A small text-conditioned image diffusion model, trained from scratch.
Training: adamw at rate 0.0015, batches of 128.
Rows from block 8 of the denoiser of a small text-conditioned image diffusion model, named by matrix and row number. Rows with one number within an expert belong to one neuron, the router's apart. Each number is 128 + 32 x the weight over its row's rms, rounded and kept within 0 to 255. All counts start at 0. Numbers have three digits each.
Before each expert's rows are labels from the 100 images, of 14976 (inputs lightly noised), where the router gives the expert most weight on average: "colour at peak" is the nearest of a few named colours to the mean colour under the peak. Only what is clearly more common there than usual is listed. The data: regions of photos with short descriptions (Visual Genome). In brackets: how many of the 100, against the usual share in percent.
# router: router (model.blocks.8.mlp.router.weight, 16x192), inputs 128-191
# gate: expert gate (model.blocks.8.mlp.gate, 16x48x192), inputs 128-191
# up: expert up (model.blocks.8.mlp.up, 16x48x192), inputs 128-191
# down: expert down (model.blocks.8.mlp.down, 16x192x48, transposed), outputs 128-191

# expert 6
colour at peak: grey (65 vs 35.7); pink (30 vs 9.4)
router.6:142149132160131153135146117088145151116060162152098113088074125065128079105112125192132173153132123134071135166190176146109092180179184117098113149091086192192185184155176093118159138052116101
gate.0:100148151133143113131182106089112159099137082175103165090089104053124072123145180151092131098098062062137138102165164128118114133098164096137127156125123192164112230110169136167126155149151173
up.0:143083160105187146107095167195144127131085100075153105105146164180143161112119122114174118187185172098095095172100122151132106118119091171166148109104148106096100058174121134115142111161137104
down.0:151150102150119089139149141193113135122191147111166091129111109145142121128045124169109157107206141127046131103182131094099143106115089120145120135099126138168170146107071144157127148094126097
gate.1:199191162122134163145171104093113159138119139130169141158139118122096088150173116142127130120154043113137148099168124190140110158122115180115168115110118147109153170152120166079152155085153115
up.1:150116116134143188141097153154148150160156136205152118127094108114135071126072163203104132076145139125100092092170089166148116145145085071117169103121127202145176144106100102172056096102129099
down.1:150178115108136124139087114098088124136147062109112246116113138095125123137198151097155142163104067100089091176088145046144121141134119145121105085125157088148032143137073156091139086147129143
gate.2:160129154141103096114073138125146086098067175160124149102159140055105097091158160107062112135099158119127175148099151119130096159125087137195093096161120114207070152166135125140108098112076123
up.2:151104172129091140141078145137112089102099211167075103119146156052091116049108133179107133091162180137152141146123116096154091123128089112143115120159118059208153153146092134137135122150095103
down.2:114147139132164110126121153161153161154115177118165110095102093182119095113141128112151125118122123122126062142141171156157168114125165116150191089107114137191056081177102125145139111126157123
gate.3:136115085125091131081069116040137123126147114128126165092095154082119109136084077116124113136131120116087126122180178152170118123143131071122087127137092131139168141139111120211125118096182060
up.3:137143176159146098101190124110137093119139066128089163126066134118135057147168125141132139125124102128132126142157165158191120190153157099122144168093141118116111146130178163112183157110187088
down.3:118146122173142135147058101086120141165080118168150161062069131191082218153131136146101115134145139114152095098110112087082180130189145069128111141130124122126133101119100132168095143143111174
gate.4:134077189124114121086159146204109120081100108178082123110093210159109160125061119146154115118112217137121113148151126138129101111144146111102067110170077125129056180149134144166111128139108150
up.4:143135116146076132182091139070135109091084161130147142156116157114135102130110117063124104069118100127204161091139162103115157119128133122106042110155150180158130130151110107124142107098089146
down.4:138153131137120139164118148155112114126123197106135141106120133174112120143163161089154122110135042132175122203067130135120150100139138137149160113137112075153143087132175152106106056128117200
gate.5:104181169119169170092129101144172130160094133129084155104089104038093079085130118119083099126106087134056078131196132104159143082164130075164130150118089130162165179144151127130118131053164093
up.5:163135139137143170069164136104158151132100080156124122122113096178128115136088086132207073151110180100126090159067099139135148170104160102121137147161152105170139092158127170104098110142188085
down.5:159122117139057126117092129145151189115124116130187030139101075182115147126075155173152120084165152128176194160190101103112129154133133090130116158132112134119156122117107117110135115115118186
gate.6:167163096119162144141116187147151138102172127094103091150155097122092125168093069130123162175051132175164162133091102140121120162114126126129134131135106006105062145095117134128117131134157131
up.6:082126187114116112104144143125155160171083132114122139105071146109178131114164172092157131095180127025182132205121172168140105097114128114182145148135145169169129154175096177082130179132098105
down.6:118064143140209176105150090130121103114134120143126097124115167098124087091136105129167150121075157143099180063165122136152154142149122136105121122163180091141155154166136103153130139144131116
gate.7:125184178132131105128161124107095136154159189099153045121141141182155125169133053146155181118152115142134103175117113140106102132100118186094082171112128093122083147116135174067167154159144148
up.7:103165140116121163151148112068142084091145144148141131084110099174130123096098116132120161133155049113111090175155126122140151120165146072180106156117139123103124157165156115080111147082155057
down.7:122121147100152066157143138108123118103135085159027128148130153093145126155143102046127147113157155106088166155121219102131172120119163115131141103134122095090120146154133136084126139117144143
gate.8:097131136116122088127108143090099109082147156153146176108146143128105150113150078168153125139145196105093118115169111200203078131148137099117104086103084119074042097142152126121166161117153140
up.8:142086092086153123137090112126149158144135159110102119097138089107147098145124175071099118119046142096168112069118120067114137099111115144154128160149169153090159122127099122097127092126114143
down.8:129101160132114130086164153107141127151149156129087113152122115121084136103127136110181102125079073185124171160175172168185151109134181152152088101121120187104111117149196133165122074098147097
gate.9:120158169150133159128130159208143117135100095101134076149162172116103142135133125136189136124143151126120183129097109141110091129132101107130114164116090076170141175150110131213132070148083141
up.9:177061096124114090143134167125162137150161097112114138150097132119122130108128101091092142118146143146144121136166125081139167068166149165155153144144144150127086057097128127140176071106161151
down.9:136157089118102118196114116081127135174119111154168113159172123098133119155099143135151153141129153109167128100144114124118172148133101141147128120119119149087146148081134133130109184114144168
gate.10:123136139122140162123137133154111134146101086089137152141119142144166093092072092168097103133140110093085144133179114185122105132188105076166134094075121092139137133121164157131155086084141058
up.10:137170127143101111140146116117139100091114129121113146187117103152141095096161130117072099149132093177107163137158171153105157184144117071146137123102109196118154149135126130122141145065145073
down.10:101124116153133170141115119134144163150115112128116108105107143165127162117124138143165106155111087125103099152104085110148133081159087024138095179145141103159174088145109127160132125155116171
gate.11:148054118135162138113099117127158123109168143116119146111099102122126120091156093148152134073117114127182093129080131106104150091112115125179158102160137106094081094138135103124111099177137129
up.11:120160081140113082112161152159096089065093219141116136109169189120088087116135161120167151126103148185129071144117134116140156146117120108082096155128089174082118117144144109174156119163172197
down.11:121229166106161161142115134133140154143122118164103144097125130112110133139132093170095143151126097164128149072129114123121124086174130090126104133136150127109090091119145159114106161217120160
gate.12:143136131115107076139169084113106171139139126159129206077110165135095121062132148125120159124090139080097182162156178128106114129157159112097096173103106158187084175157170128109115132113131114
up.12:127120106127150135113136162179153115143122145080141135163156127141098166153121114168118149151145178104071134120123136177164112113134085172160209063123099087088122150099136139136077151120178110
down.12:124112128119154141138159143112117124125115106132135212144131091115170176167130175101120120190125155091107138078135064087139105193127110138105136123146155180195098162112122108092204142135122121
gate.13:117175176120149130133110132124146143190147203106143090091131104073128169142198107165163188107167102104111120132181148150198131134110101124078127161157112107146133130115134152073153138142121074
up.13:129124153116136108130127126071170116133137177090127084075142122059103168163131095160156165127072181084090109169203138156183118122137122113092068148164145086102082128105146103124157121120130101
down.13:156183102138137094140112112147108168119118155175150151082115139192172155174133126133140149094093147122162162116085180107083171131127117117083199142170148122188106072137121138126130135138128141
gate.14:151110161155116168121147109169123145137093113103171096166138186180162132175122128182157142109127113141161152103106117087135071122130095150075103122101164066178162128107107103133150101194112138
up.14:152119113198120093126166138076125125088114149130154121149161197139175127187099129165153148108097092186118164116115165100099101179116106153059028170098109161170133130116111087129140115137118148
down.14:100090150170125167125115120117140115136133171134110133148128125138108146132132112159139111110160083159115082138150144093130112126155122113109146140167104101147131072101119117107121052134131131

# expert 2
colour at peak: white (31 vs 5.4)
router.2:176105135117124141106072099144120164153183138104111091203132144131128137119093154127083144192149076135126095115052056097159113135101138192109156140099111109109101075119060095131099120109149146
gate.0:116069123123072116158139145155134106081084237117109144154178151124166163114106125073146104103142161133102123110100147119162103144149128170118066139171136058175092084175109109124091109145109125
up.0:142202093130157120109159135074113140162160101152129137126121098080117087115142143205089148119153096169130152166122128125066095080138082111153192109092094191097141170070150102169162115149145165
down.0:141126117153062159110162186133126139095176101183184078117135156104105133129149178175150156143121087074078133095161101087144087167089144120116114165124116121161197145101139118116118140152096129
gate.1:229077121086154135065133163127115145084150136128109138107125139126164048152103179129130142074121107138147120146046093098102106122114138132144087111170113045079123215114126121111126128115189103
up.1:193129125072127104105154134145102147094153142115114114122077095092116111118138183149165100096180128165123127177012052126159145139102108100102157073130089091101105136127104183139101149161181102
down.1:083166121068105086079154159167138081185107113165076156143104159147158123130107123100127148124121105140100152095117143170122124133063104131095092117113111179110181106135121152173129160186077163
gate.2:123102123127153152117111136220131139139170065094135122149119131120107154132123126159116119095139193078130124110076086109132121111102160061066157109084123063087140144141112159158117078160140167
up.2:107074181149174144148090147195085125136143120116096125177127115130143161121156177142124142158141121119132096113116118073111114162099139118098151116119144124116146179202110146064112129140156147
down.2:137165115136094130132163132096075121147139134112065126176149169108164171179185084148126136118116106102150158120040107172128160121097109169095134100141168052063095067161172156107177111157141163
gate.3:106132156084167162075123183120068074176100117133088079112145125124120138115104148105132146108123145098115124167097160055150124136105119082132129101150115081101123129148103127121107078131099163
up.3:128134120138124143177124124131109141110139170120115155121112147156075149056097178062129101119124134103086144095124063120183089121130110091109129102113066107165110057175114140142077164135110149
down.3:111166155146125111128179145144124172197112081100139119170142120142140154147120110088173149087143124143113171118171103182091194085107130128114115108106146132093119104174113137176176088176145119
gate.4:133131104127157111140124133140101095109148146057159091162158134176085146108192146123085115096117138144112132110072093120113121079140091179188116103107119113061120150139103087158156124055130161
up.4:138108124134149107162073149168130138178152194052126177157159141084165157134184155038081134162116072154115143105135088116129096087121082185150133113097131139093120114145087133112149122112143158
down.4:119182139094151172126152127101139105138136200073143133109115082069100133138246183077165081122096077138163091167113101173195108121096041175173150108111122107120093151088168112110142116135138083
gate.5:121146108144160078135096205138137134160091157093119126176111222153146159152059124075115133159114161145119116152082123143126103119128103121204124112131148076102115154169024169116139101109164119
up.5:135160132155132060130123131170133110148081148093103133182142216163082166136091124135100137140068174167097116130086123126101108124144109157181117104149093137073095166155048140170140141150187163
down.5:128171131161076078163120150114144125105099150100109115164128094064156132087117162093173107135130076154168118139148177174125081121123136193187144090107145093062128094183193118161154109192104116
gate.6:101127151146149035111146117099133115167172144096087116125097165119187144066136148104093170102105113104141090150091092132116118065150157103163142108115161085102110195143088123165149150130124149
up.6:066148180161162040100139134086134100140155125075063142116090158069130152073143131140058178104076109139155111131127135087055106070130175091135115121102134148135106187160116121146142138102139116
down.6:107119148171083077117115130117134114107155145136083092118085101091108102126145122084150113123129028128113162133088155166111106134164125149179164088156103136106089037178160122115120143199125111
gate.7:108102130100136074133139121113133173132172105076123112163072149149143133183131061127187138151094180098117103099110088144108117130106171145092155119108180099080133089089102160137117097185114172
up.7:104116112125143125144099107115105165122166040118102150135078133129027126129111105133083163175077147079145066105142120143111165113114190104100191100090102124112119093071131141114097151140117153
down.7:150128131118099102113145110126090050111171104081101141137065148049135140170113133097105116163145145063130142143119166109165105116133078162096118140151120161119077176099135122138156149090105131
gate.8:158082148069072185084097074169116149190122174138143148178126126123150178149102143113115034101171091114150156124086161150181151126076079135155133117096100100134170145118096136149097084129111104
up.8:165101150070050198084071073166127175170127167150142155170100137126126180141101136141117045131193083092148152158112158174167124150070084129116138141090089132148132120128104180126091098137116097
down.8:138132114095144186068146039125094083073102157095108126168109132160161122112061149143154108135074124101130154086124119132063104065093148160148129087182073131102155129165157145153104130167159146
gate.9:170064102128170171109123131102148156096139122122134147117127187170148115161130092144079135121150104122114142114131138144033193132122141130136136197131120095114097125102165077139115089141161150
up.9:100154137114128120145148149128090119134095107141124095154134090099097182115135177138173116150131154138068135136121096142220089156145114100155124082131092099134142162117081183132148145098096136
down.9:119173181151158124097122161108127093124113110115111143131120122131134158102169180065094160174127114093126139133150157187132142126097129147117115093161142127113123127164122133133115149124233117
gate.10:181105131071118139102103144167102128131159211159154101179107105087141083151080173159115132151177062174146152137100083104169102171140095136134135116124126087103051118128081130165102097124153088
up.10:161170080106109100093205107143137107144152137158114142187092123089070076123123090201106093148151115125185116112148132118167054159128087155131122078141162176116072148141090134090096166116131150
down.10:131168123111141122141142131123145100134067162087086090153117156151158205084078156195146149140117134173165147131094152157071050107160093184143117106127131120153147154125183143119104120160139177
gate.11:079128106079154133130136168122179123099130165069147102123168140119164187144101092112136126112106123101085093114108090117126121033156129147164156089123113096086099103152131084175138065156101134
up.11:152112110123089128142124146048071129133136133118104135132093151106030119153153121165134116115148116171126198126119090052106117124121095138101074142149079152123092107063156145088064124150139185
down.11:094167151148151138128142127167138133145088123149099045140122142120075154163093159125146149117084141151140120104154137160189128074154092144129129143126127166119163166078090128169157110129126120
gate.12:146086138110138163142116121084169099134117067166162161114170147164143148154081131099120092132109164087154135114158167110088087082095118119124093146165150081091113139132160086153113109127104104
up.12:136091116116083147159107104109147105134146043194133150125147118171090120113133157090105099173130141069174119064187174101099107082080131154105107159176177132112134113091130090100075140107129093
down.12:116070110182152132162192113149113164147149117135185098144133097129147152155108083108155154159129175140135090126120074136132148153091141134129106152113162123116151170108147140112149026103118122
gate.13:211124126094194156055097165069140188142112158098154165120082112142141133190094108165141141154180101156153142185107080135171105195098114072109117118164104084106083158124076145161055135127130127
up.13:178133092045175144079112131098158181116109132141138160080129085148159127201119120170124111151185121124150102157117104104149107181095086065073099132135119060134106126133064122139086079116091109
down.13:102136129091089142095156125208118087146091141066172105133074167122115105094126178125159156143083137159153135059143101172098148050084111107114179114107082129104128128096146145109164099162148149
gate.14:115154132143094137167160142064113121113112131132153186154123148172121152096140077113096152100102162116096209141137080119096073113159100138178111082119119092100130125142160130027129154136130183
up.14:120138100132092156171162111055113134097120133139147201155121148159126156094136091107090127098127162105127197116160105112088080087152083139178117101122117057147114100128174107037119166162132190
down.14:112143095099135141154146098121104115135106118109114134137108126063127151109155178103190089156113135120114076150141057146219078159152055213186112076143136183124094163115173115094169112146163071

# expert 15
colour at peak: pink (26 vs 9.4)
router.15:130157109157127118178094176124134129183156145136107079106118143084120108125115119124139199115155135165112136096157157130111164082166128146162202140104063141147163125138145092126114133098136110
gate.0:172083121185160141104111123119167174135146142142111165071091145164124068184163166123115122131139128173105150114134115208130116147139122092056188130096100124210158120122152116169063138153147101
up.0:099164112071079105159186092137107105144053120119131146188138110093127181121119085137124114138120137087158122154182150057158116104147103158165068116158184134096128171137126152106186135117116166
down.0:124055122103095130060155137169118155101072171153123111102105123105165151139080145136106090126124147106137148129152177152118113108083161148159170132147135141150168151150124149171149134109096102
gate.1:114177096155125140116076150147143128121206124104140122111107107124129158148065121161201113101148178160121114082099126132116132153155158142150105065122071130110128162119115110163114066093117107
up.1:139091179110137118097176130128125110136027125135056135123132178142186106091191148104055136151116101120092138173168108132145116111127113088140152187107180109145126081139165131105165164164148135
down.1:124053157084139138105085124151124115114139155160080150115161137151150157169162136101127110191105129129074149083089129118127158114095193115131124191144184156171068173133079136144130147132127107
gate.2:129177148097092122142141136079147151124082092142143169114129067095163120155224113131211115078150173089174146110175169118112131144156151138162086084164112189175096106128140136123168138150169119
up.2:092112149132097142112146122117120106130095088170162103118133078103099144179161113157209122100122186104147129109133151146111117138143146157156140097150082199155121107098171109181134122153083143
down.2:125171096152074147140117107102116117167167181124102065131134117154160134134110130129157124121122043109133128152097148141103132131129098124156167154109136164157162076158104129177108071167108135
gate.3:137136138090161153111169117112086149116125127149141190144116129144090106115147159097094113131145098130136147053095099093056134095151089162221165080112105149076142134101124155058099111071092192
up.3:162140136128096185114177096040153148119141171171167145107133135170141129117179138080188116161158150151141102136139116095130114134090166120076126157138150078218127083098139163076111161139154150
down.3:134076142138098117125109133117120142124185113127080049177141164209148145133125058168082164110154156127083154137093125077024182135129171120136097143101123161133157120148098131191114114089111134
gate.4:112127115089140121107119061096135159111110170109149173096144111138135108148148146068104100104083064108139159109174125098153177120119152138127154125178096192126115071136126140097088164105150154
up.4:124107157147135091122138046173112156121150156089153148140136182185127134161218216133158141140133089121060156073124157117075116109123104138011024147104136171128140092129135129158167137113095154
down.4:128108132162149139122136202096115091124128175142159213127141092171139100106115163134128159161047108108157113147090153158133106131119147153192158126118137107224095116101126160055167197125110164
gate.5:172154112137113171183150163101102152089072222145159123118161124103140083137136140183180137139138118146169104157163154127127091173094132093077072176145131176121113191130148139085142107099152113
up.5:138177121099117140093148148141091135078074145105126110112104048096127093147227131126121136108132111101172143106158176115105173157084132128127146153195136201191114158124097201066138164133132137
down.5:120133103143056122125105147153115150135149124090115092119089134140144116148087122116177128095100221132159127153111164140058178121097176130143117082127134147101118117108107146145123111118169140
gate.6:130110084137115140123138116112123132110091117121082199134155136183138088123179197054098162119162108151133170093147137085193096116093144140130147168168130142157135108118163127074094174071127174
up.6:152070141078152179131125147119121141120074081098151057190128116120111135143066098120114094186145100181116114169123095125133084129153104159149132141113137055115117068145104097162129108146124112
down.6:125164107126107100094141101158128134125132219108136152103115127074113147094142153072112130117138077109113096108149106123145111122116100144127182098145097166095127105145133116133132153154155057
gate.7:148098142112102194105136140167108150129141137142141083128132136115156096176108103140204112107130171097131176111139101150159157146131155125128125132175159099087127043073154093113120077179088132
up.7:104158180162159044113131132134121091138127144099121113156157123120178113094148126111115116142132107153144133130105152122128101161133074103135159165062141166139101175185048155157139102135164121
down.7:122065162134101077140130141162140146109094133111180087150162096126129123102131123110117137125108198159075173118147084142129081140142151112130112124080158103141166179201160113136118124110095129
gate.8:126173114128108138092089142123147163133082223120133176105172164146105088125113161115080126088122104107173128147115120127105161120064146113149079080160109181122153150154084125085091123094182148
up.8:116113075090120147178178125129142120125171051119128140174145070166150108142166086074159132143157140139101131079137121087169093146116108147090164185127159052142097068113132171098190133161104123
down.8:122032177114141137122167136126179135121136086140137111179144134138131084098054117139088103128141190090081097071153072143107131136141112095148115136128125116162109110130142151137101185085116148
gate.9:199107146125159186139095130158174146176150068082126113077138147100170103143149108081171166133127136121110178111111120158106132138139124137044206196111125080202115085149119109145138147207168094
up.9:157147172091118159139092154175143162162075189106069127112159107148182115124163140110111137152118033115125116133093103151134139117132147122103093162105127132104145147144093137161142121125102115
down.9:118128100183141107179084138050150118083100121118152117170119151158136084076154113136091127126124190102076134098151111157116127151144117099139112105122147136132079170127114113076097153114141154
gate.10:116099190147125118108102103154130158189134156112090101097087120208143161130128098135162162096143138075121114146092153151088164084143173088149150116102138123044157151110134081171129094105125097
up.10:113162205116152103109140165106121161143136132126093102131130149181166101074149103104151167094172081081124115138106136180129206134115156147156206151096140148122149098095111151118130122109166135
down.10:152160115148137128103164152148062132190135118119127115130122122191178113072085151011126161112140062114144163195188174099147182092124132112172109144101118145187161123113109159135147150123140134
gate.11:127155065165109136119173202131078125141095112174150142127099107135139133079122114167145109129132095175144083138076151140149136141126110112163071096082094140042134177128123124117144102114119106
up.11:140126099112098167104130148122087102153080135156076094121158130153126102126145153127079129137164099178101121122169132128103160118123128122094055060114061225111142171114146112108107158090119170
down.11:134155129088031116154127169130154113116145110093136138105077097159104126154103124079160166106124133161132124153080141076152165139161112157113121119108066178147103131094129134153093113095126151
gate.12:159107130172108079103146099102117176118132184145120162084074139202106132093105137200186204139070099124132144161126085137131140159169116102112080084137125116106051167169154105161165091133137115
up.12:074146137095109164140129143172148086122139078111116183175172148072139141125137123068039097128198132162080093097122206151146113141101141156133190193123127119165237103076117160105139177137105137
down.12:121145145089117178128158148108114151145075068084155155150175140182133117196128152079150103129068124121047135178161116126133169134082120134154098154151138178129133129046133142147124180115141098
gate.13:109141119122138144177129137137156135101070170136150114161187122131135123112168131103110121181106093127091112152137111098123128138084092142050157182179153089159136115144075151152132101132151167
up.13:075155130137153101149121158097174166167136137166117124098112099121105143132161075181107111109152092068170095114150115165123183123171114143166204093166124132112141130125069153150137116143098116
down.13:066074095165086104095129129090127167117160122157110091127130138101095171156133117173185119111158212148109127127116133174114165132151118100132054149122145077111161146121228136062137173141121133
gate.14:133153098075135111156129144118122056093115158151109120138164133109115108157125046104154034113154152115134109120142090100084129139125153134165151157159100119089124163102159100087125119180148145
up.14:146104092143097163143142081129145114145159149131134140163121119109047141154137181135073113129161097131069155100153052152128179128138115155080130170132093129116113062123148115123057179096131143
down.14:096162134157132133113121120093141108133142125129143000140130142133110088129145167113153148134206176107087158165208110149173123124132102089106095143114126083123162160105114113136108115072152111

# expert 7
colour at peak: pink (25 vs 9.4)
router.7:108148154171151135111080191116138106072126072073167103164163113091107158155145103092066141159171125124135131200108105135116114150108169054219217103115119139120143153099115123139107098128138217
gate.0:140147124107114180118154100098122092133103109192122104076110100080124086111106137165146118105186176119088110153158153149129190139136162097153145150141164120180137136051162092177125087116145092
up.0:123161135113073122092124159119079091151134123155096156124094125089064095085105143150046126124136141164108128155118103138072141099125139059165156125118101144151083180097108126147097181160154148
down.0:143165148107124216127131118148137148150147125151150184101095140142099144063110141112152072132055105174204072121139136172177164090081097115150129141125122142187113104063111116130156110143098135
gate.1:148129077159124087166108148155179132059178136112134104110138116131105151141108097134153150144091101165108090046112142129147149163144130136097121116127098057142115183112123102134135086109144171
up.1:137160033137128103142108178115148119078175124142151129101135091107080124152088058112143118169039101164168134093123139122095161144097145119100121159104107067158065158116077152152140139148136147
down.1:147196129146117120165108117168135160203157131103121127163133096078108182143094146097130140126227128079137092140113130140169155119164106121199133105099093126152157101106123124097111128081105104
gate.2:088117081166096094080122173127133118148070085163106179150045191106116122124072117182107140147102110174160144142120093129101167102152126082151134088109162139129090170070075124169138139193123162
up.2:082136127121122116094192135142160100130058101169091150169039175089147144170126123150139091158132179156134149116126112116111144099142170080138156110142218045114087138081092100128170146145115137
down.2:137193130160093097114129158140105148125149105116129141159130110205165151137092111108162146157151123192181111105120150161111146148122105130168131120159170156137100095120158131123130126140123186
gate.3:101149184170132058139126184147129105149123125106105120199117232081149164122123112092060144123112134159154135171091128167099079084109105075189138050145170099082082138148088137151095118154145159
up.3:090147166144146082125199123164092120147135128121152147157096196093079136155157107102067142120152107112173122103104127147113139092142117097198111058127116145069091147136161093094045147102143198
down.3:131173127134082084143118165119088134074121149140163094108112129190157116131139137069201121159121086172174153102170208146092124138122136144201127068113135166135111082178144119128158138121084121
gate.4:099116149126157185143106170086088136094115069106158187094143116146147158138130133110167147199132104061115130144166097148095176159183135086146157132100135093127117131094127100160146047189073121
up.4:110118079204145180134190087114134105112116099174154192132142171093091118133142202124125131083139183172172126137087116131125137145153143142126067108112134222129110105051174117139184130088075179
down.4:122172143195115187148102144078137110172100184116161145144159053151093158065157196082138137118132146169109094137135135127148087090149132149157207103148126131103056138080143125112137070174188111
gate.5:124093122155111100133096124068201123102159156103117169108112116106155141042121127116140098089146116149111182130142137108227095184150065105143083144162150092171093099217137156133139138151107128
up.5:111144150118154172139150139124078143122133082147107123176151126137125099195148159117101158130101128123206123140114074132036121111096171151099161136105118185105125182057129115110108118154123139
down.5:154108150144154144154115092084120140108115131145160143143107147100152113123161129151121150071113169088083133129105113129053143126158088135117084080117130180091133139053125141170081123147132148
gate.6:119153146157129048110095188110128122161098130112108133151125137129109158099109120124105153137077160151124128214104141100110131107092144115142128069113129080099107169125065151114151099196137141
up.6:116094082124133190105185110079096105113097102142180152127118110137093123175153144110150095176132109143108135068136076118141159152173136156093099171144086166155149050099225109180126119074134122
down.6:158104157120126126151098105139177088119076066099193159056158129114098098168175158120092122147100125162119092182170085103135099167135124155077158128108120116091121217096116135151111119164096119
gate.7:115097131135159154133142129158097082137074092070136148189155199182124139191103126054145104162109114190162080101115143122077077120117138130130132125139139121077141051118117156110112174114189202
up.7:135180158142087095135198161140125106145086135175132160086152111096141125103078126126204157124121082144177096158150171189188136168095123062160066127120106133169144096127151170148135113117098078
down.7:133085085114028145120147156126145132111127133156101201134127109143134119183130072157051132090120156105111136087112087072087142119137155127071170164135148159120184160135139174141143101114114212
gate.8:157113058119134175062117184057107188134081092095155188110148147114132130231068111105115172168136062150090151185124103073108151139112134135118118143134094067136146069110115114166089039121106137
up.8:093083162168117080192112134124149092124145153196062132178096140127137138062105172083089100094101127087128100076115098124161153102169104074106172114137145118123111129181076164174185157133149135
down.8:116085128128130085131146150166125167122173101160051146121138090125120155174113105112143109099168110115102193129103102196163140140109135079049143125098154174107143186212152136193143131063123115
gate.9:131168120127122112160083143106133144103208171129109136124041100187085046101110176098144134126115106080150106139141199107139161170136166162098111187156092164136117153074133173107121144113144153
up.9:151108120137108129165165130124108137162137145166127106166189117119114147096118062113114164085122112143205191115119088089159119138128057139083069112132142113137095084156137134094178140164110115
down.9:116043160138132090109106121133157129110145130107159196130128132105117112138130140151091124126074170161048096138184108092069153146123111146152104054100149136126108137098100124096155155121138101
gate.10:126131123115083180164174088040124125129175179148121123160115111187134101068096116137108170087141141124138151089152125101166115134172066176166121078119118098142108138152166129058136184174122175
up.10:152150146132107153122149191097102114160120139140134120183106150140143135071039127104065170091137175153135125149146119138155093126147058181220162072115122069101142153124143119075146190139140162
down.10:158128149114130126148128050147129146136124101175087111132093094026134141179133134087157086148147137105104147155060096118158099157132079178164091083128123232089158135149164094085144101108164132
gate.11:140122153149156163077127149139101123159166151171129138113132111158148135096092195118151141104121117095204117151116116096155161116089141101093107120107124074120175141140114145103090130085115101
up.11:169120165102130157079091165077084136133178130160131157092132118151149130084091164096109138146127074097162079158127128037162144130081125141090088123097087084094184152126105162135069100088120071
down.11:160154137188095163079138152165150073107150172134129151157131117165133114094123148232140139146052162166166135134129142160096096117101142153147138131160129150115134171174117116104143107131180136
gate.12:170129122162134136127106160110166178135133129173100133113181158145106105076097154182070173135099054101136107152144116139216161104108086094162078134136112130083150157102126114139142067059111108
up.12:122102106076117146102115095189118077104097088075169114166111114102116145137116098104158103153119170161114129137107131129066081119154156141074191124111126129155077078167106135192078164169105094
down.12:114077148079133127119141097110124173122067096114094153125096139134142119136176117062082130127136146148058140118147182081138155107094108169079108123109118192117120159133130116155087164129134140
gate.13:151104097165138164127170163133146130094091065152175088159222194153143159171118098147180134102078143120123106110106128140114140138081132104124121144154119085031168127110158146111120061124176176
up.13:174161127138110173130141120178126134093108117170172065133170169174153128137135110139177110101140099121163106108107168125135132156146133100121139152134114103064197164114156128075118082108149155
down.13:108141134110169198154130129111068100157111071102197152157148113136106205100126134130125104114157115137161089080131127089113189095095164148104131171153090094086141074096110134129100110113071142
gate.14:136183110123154114089128114152118146136111084098153161070104049086119119179209118116093098137206114114168147133170176108133157127109155141173140112103131224131171174096165121083113126024140148
up.14:160127119143102127156188026129135175167168216142135130097109137201113113060156132152165109105088135131137132066118129120156133151137127137034072137181133112143112132099184168056163162122137079
down.14:104049103153131121102172185156135192128152062135088147162135080113072134151128098140128148087132168110070135063093053096164154166106120126115081104148132120109162215124170144114133155086127163